config.yaml
arch: "ecapa_tdnn"
dataset: "short read English sentences (LibriTTS-R)"
win_length: 512
targets: ["voice"]
norm: "batchnorm"
head_dropout: 0.1
optimizer: "soap"
beta1: 0.9
shampoo_beta: 0.95
precondition_frequency: 50
batch_size: 512
epochs: 92.4
final_lr_fraction: 0
adamw_weight_decay_other_params: 0.01
Rows from block 9 of a small sound classifier, named by matrix and row number. Each number is 500 + 40 x the weight over its row's rms, rounded and kept within 0 to 999. All counts start at 0. Numbers have three digits each. After the name is the row's rms in percent of the matrix's.
After each channel's rows are labels from the 100 clips, of 14848, where the channel reaches its highest value: "responds to" is what is common among them. Only what is clearly more common there than usual is listed. The data: short read English sentences (LibriTTS-R).
# c30: last pointwise conv (model.blocks.9.c3.0.weight, 128x128x1), inputs 0-63

c30.114 091:454433500477497564517481544507575484483493526545593435489485491569509492573545516516466445491461488474492520527480496579434574502511464419523502519505509550497460481489516480531507410466527552
responds to: voice: female

c30.36 112:560497516562504538499525593507531488458500530453525519461474482532485491447479479507554493441530502565517501506496517477601566456498503539474490549533540488523463510518497500532511580527524449
responds to: voice: male

c30.49 095:441495540503499516565552510454585452565509412509457487495463450443470502539527458430527462493496450530511545503462529481507543431539457477480497507448509544550560468549551579511509454521477455
responds to: voice: female

c30.39 097:501553615498471519495542505514471564476526500487500493508518522485539555535526434529504510483487498524537461459461466512455450541540478591446493471456449458583528407467561453521415424489480545
responds to: voice: male

c30.48 095:500566486545538512465411525454523480500592536477462452495467538480500498470565492515538498510471486456491476446530484500463510567510501529501546479514449530589489478506524487503599541479515504
responds to: voice: male; the word "was"

c30.15 121:479523534483514478612577511468501437490510521500481534488467560524540488474493577493465491469560574496442481453510489537407521460562503501413535514512569495585423482541503423526448523529546534
responds to: voice: male

c30.2 092:510512504539471544474455550509480519547554518470548483512516494551512511527507439489516498535460434536555521538488476474532515539486478534493474598555470489532547480507562514540553507454447498
responds to: voice: male

c30.108 110:531533542459586513496496511551498438435482503514447479542447434501498506542492534500554523491471516600485589496526519493523523529457489526534495566449577490458428492497464548600558570558474471
responds to: voice: male; the word "was"

c30.104 088:495451493509537507532492630526469511577483509526527432525530508512466564494474423443536547453588455510542532428586531472463496521539498475471456430579482539499493495509473463560506467483500520
responds to: voice: male

c30.92 105:469493492494451446589472517537551515426509526513560477477528535558520540434432482417555495466488486448552485567433512565492551487544471555520476481532501502530466472506494551506484497529485520
responds to: voice: female

c30.54 098:477578524577526527481468534470512491501538511485542454470586517499609445522596462502558537563548503515588509478493508544514486497479482468453569528450474496561534504487474505451422521500484449
responds to: voice: male; the word "was"

c30.45 116:497471466505499552512523441491572534478544428525466525562499488519478500494465503510515488481450455461542483545500472434473464511555569527546483562466381468510615529459451527530536518522506537
responds to: voice: male

c30.90 098:509507535529530479509493435526488491578514526471514442458494526482576502505489422562489474474480523447513519459462504494475423493493451562439532508606468488485515520541530492542588508487465429
responds to: voice: male

c30.35 093:459537524448483521449478513515493543546481510543523532488550551458545522530540502520506461495540493591508449452499511530483494447511482488478523545612442536507518462468500531443489507455530476
responds to: voice: male; the word "was"

c30.42 106:464466599509473474520467448512482472517462506523488510479482533490523538516454509547509453501552494416491521485560557541487433504564520570565535556482528503539417559580502464418492498451498508
responds to: voice: male

c30.56 093:594471523470489514559493530555616467481552571488465499489511449533470467515490520453448588439426522534507523455485453501488497520514503521490463474480516456455528426560523543506480453543533483
responds to: voice: female; the word "to"

c30.73 109:429526608501490472507438533496541453483531496427494508446547461539510479558507502506550480495523509469521512487486477484516473483468450475463507444456512512534512487445468388440510407454436513
responds to: voice: male

c30.123 116:442525526527471556482432468467480475508527510457483494586523545453531494545504540439469480480526474464531455469455520488535506469485502487456462558487496447563431467417469491507452414470465534
responds to: voice: male; the word "was"

c30.1 099:595484485505511483529544452470564507468455537447546541454520492504536462534480539518512473543482460455476502538526585508491486490524482456512469550477452503456549486521501497410472508446509516
responds to: voice: female

c30.110 094:463439511511482439525527387541497474550577488462506559510457532491556514508576496585485491533556489504521484534441451512473465460468505501446539495534439477513535445564496504544579560489474467
responds to: voice: male

c30.37 100:457554492471549450429498506495464538465498485448526425469543477467505487452450527545482507492512479500497506532489557526499500472544491506451438408467441508496425474505547498476501479540549525
responds to: voice: female

c30.84 103:489527538504527497533487598484468498488505474502467480599582544477563539518495440450501492478549464420474532511528493475494417574463507565497467482487522406589446570435485450434494477537522529
responds to: voice: male

c30.4 093:644477486536488529564440482539409447477503526481495457532411504500515481505529504551532470515513534515476494486462534533536548576517429539433486410535489460438469495515482609485451498408481505
responds to: voice: female

c30.62 109:491465500538496504528478466480466504542524490479463478518558509521493508505474459502523456468539649513488499484506486556477454517432534574504607469453446464459498509507486504443500491459549482
responds to: voice: female

c30.22 089:480589590497593479492515462512490490517567495469492498520439555531431564576522518533565473517491468500521507456516504511462558547397520487486481568580429523579489535524468524540491439511500494
responds to: voice: male; the word "is"

c30.120 092:491564500539540467489500526480598484502491507518496491547462538571546524610505417483514484527440588455549483512477485467460455479529464402518497551497506477425456509476522518521453525480543498
responds to: voice: male

c30.21 094:489489450470499442486512479555566516498503466469466585473431511483540517434506506531523526549425491450533570513495548579539559455456515484486498464456540495568467510522511497441535489534443428
responds to: voice: male

c30.113 098:518476590520537504553434521555478527570495485476494490517551521482522500462487438431446542519542507519429464500456435490415527468507467502487460593558489545515448485526550479575606543520434524
responds to: voice: male; the word "was"

c30.126 067:526527490515493496484563513566510524472487432526510482446466481465485510539547493525457561489512511491485517458483505501502527600510504385501464481539534587546497502453488544557463500530540501
responds to: voice: female

c30.30 110:507459520553502611514587483489400446468462596514577497504490468572590502540515540503487458496536455471529502504549546424518598507480501480482499518463451451497473493525529470488518456449522449
responds to: voice: male; the word "was"

c30.64 098:501480505506536490519436497453506487500455551507420477527531482450516477457426495414532504535511497534436468536535446487528508581424519581538448521487539426543447541515509489554489484556552499
responds to: voice: male

c30.17 100:475516528505499544487452465478502496505568466487431497562488583510605479492490543510469489483501509503538529508450446497446498497424536515447499435412456473499468548445538518500510436515438517
responds to: voice: male; the word "was"

c30.117 103:483499440533506439507505554461492393528549447490589524497467462466454514466508487469466499498449530468533480539482563523445522482524528533399471446550446466474523479492488539476458484455525520
responds to: voice: female

c30.83 096:524519579516472436468523578539543510407500506500474486519487462473485505551514550489461508590496576507488496521495457515428515475454467556510529525542527552532446467514511511577560584525485437
responds to: voice: male

c30.75 110:538537493566492553466556471533535494518619560501511560560485545556466510478585462497534492571484455469619506518556498528535497545494490490505505519479534477507502564555519489455447521457440463
responds to: voice: male

c30.20 134:483557527490505443535542590499425496539500470503514466604528508514393507514505418463578572467482515520488464492497502558533468488515439592518462499497489500567495557545506473467514511491503564
responds to: voice: male

c30.53 107:498517580487491530485497612583482486497590452552543576540512529493491449529460435515488477469553508590487540562442528498452538496463529484489489582490506507558499557443528521477508463475453502
responds to: voice: male

c30.124 098:525478485521551517433528489465477557456396522523538561504505470520470545479436428464494431487491478586613520527407497471516551488543581400545473518462479577495514510537544509467441557486554489
responds to: voice: male

c30.107 097:440527508497486470537542549492482542421496492489461454477540518526467516560449409516525452470438483504451567493478495538474568471453451529501516491422457460565518464485499474548475534506461498
responds to: voice: male

c30.12 093:460491525465497576489562469542506438494477504596533422433587487477542478568544509485415498470467502505536488475506516525511535502509518498574509610503496484568493427523546467477554487578503522
responds to: voice: female

c30.112 095:462510568454509493516466499453425511439439505445475530603468466525490572575508480473561470411517481526547517467523511448437439491564452576526411483489534491522480508499470512431568508468547434
responds to: voice: male

c30.100 105:560464484467642579512510513491492480483532470503533455436491474502518524483401512501481485534550591558487507519498496571480497558557475550527445597545466501521543468468506580530462483406565509
responds to: voice: male

c30.8 100:513519572469595546532527501570511518573491551460529500539573503573478550550484527540505482556532439514485430468488552528620504488567548520527529485483528511524601507538501554472452526553484487
responds to: voice: male

c30.118 078:505489483500539466553511495454443462492506498485521488515507455540563510501549493537483479490479615538489450478524510456497587591551487458553531539492550605505491463490464522435541504496481472
responds to: voice: female

c30.9 114:523543514566509511492474590420507504510516423453481468501507550450490438533557528478544518402573522545489496551479451468569546485417525468523511533534555537538554434517515508505479513486477475
responds to: voice: male

c30.65 103:502557459536520499463492517468459597471512436458490541482485519544491459550490564483509513455493506484447413569525521553484563535495464479492510552514575482560494420498524503599448535466486471
responds to: voice: male

c30.60 090:506476560545475444523481533518468582505560531523504420527513510552520519437486449547409527507578498541462450516523544470581489526452474418472500496480464458463463511511538540541500456482504532
responds to: voice: male; the word "was"

c30.77 088:478447425523460493521594501496449518530471514484451478475444536542452596483522441546446503540607502539499558587568534462472459495475522608444494500475496489511527471472487463510408510493409458
responds to: voice: male

c30.91 113:520493532605506568495496461550501561483510525475479504484505469497442521529471496547516575531500467510524491521562478540524444509529476493520484535490499426505498575531522422534467482478485549
responds to: voice: male

c30.44 095:490468436496481530508503527504461517536517497519493522486497517516586503416490466492428519528543485515486494536513463491517515600505510460491520543539419501414461425487480518527476538557434523
responds to: voice: male; the word "was"

c30.103 129:525484515494505556474546492499445486516524470468516509480540498530503462471493449510461487476470589519562536444508521527426443485493505487644492534500457516491489459503492504507503445504492477
responds to: voice: male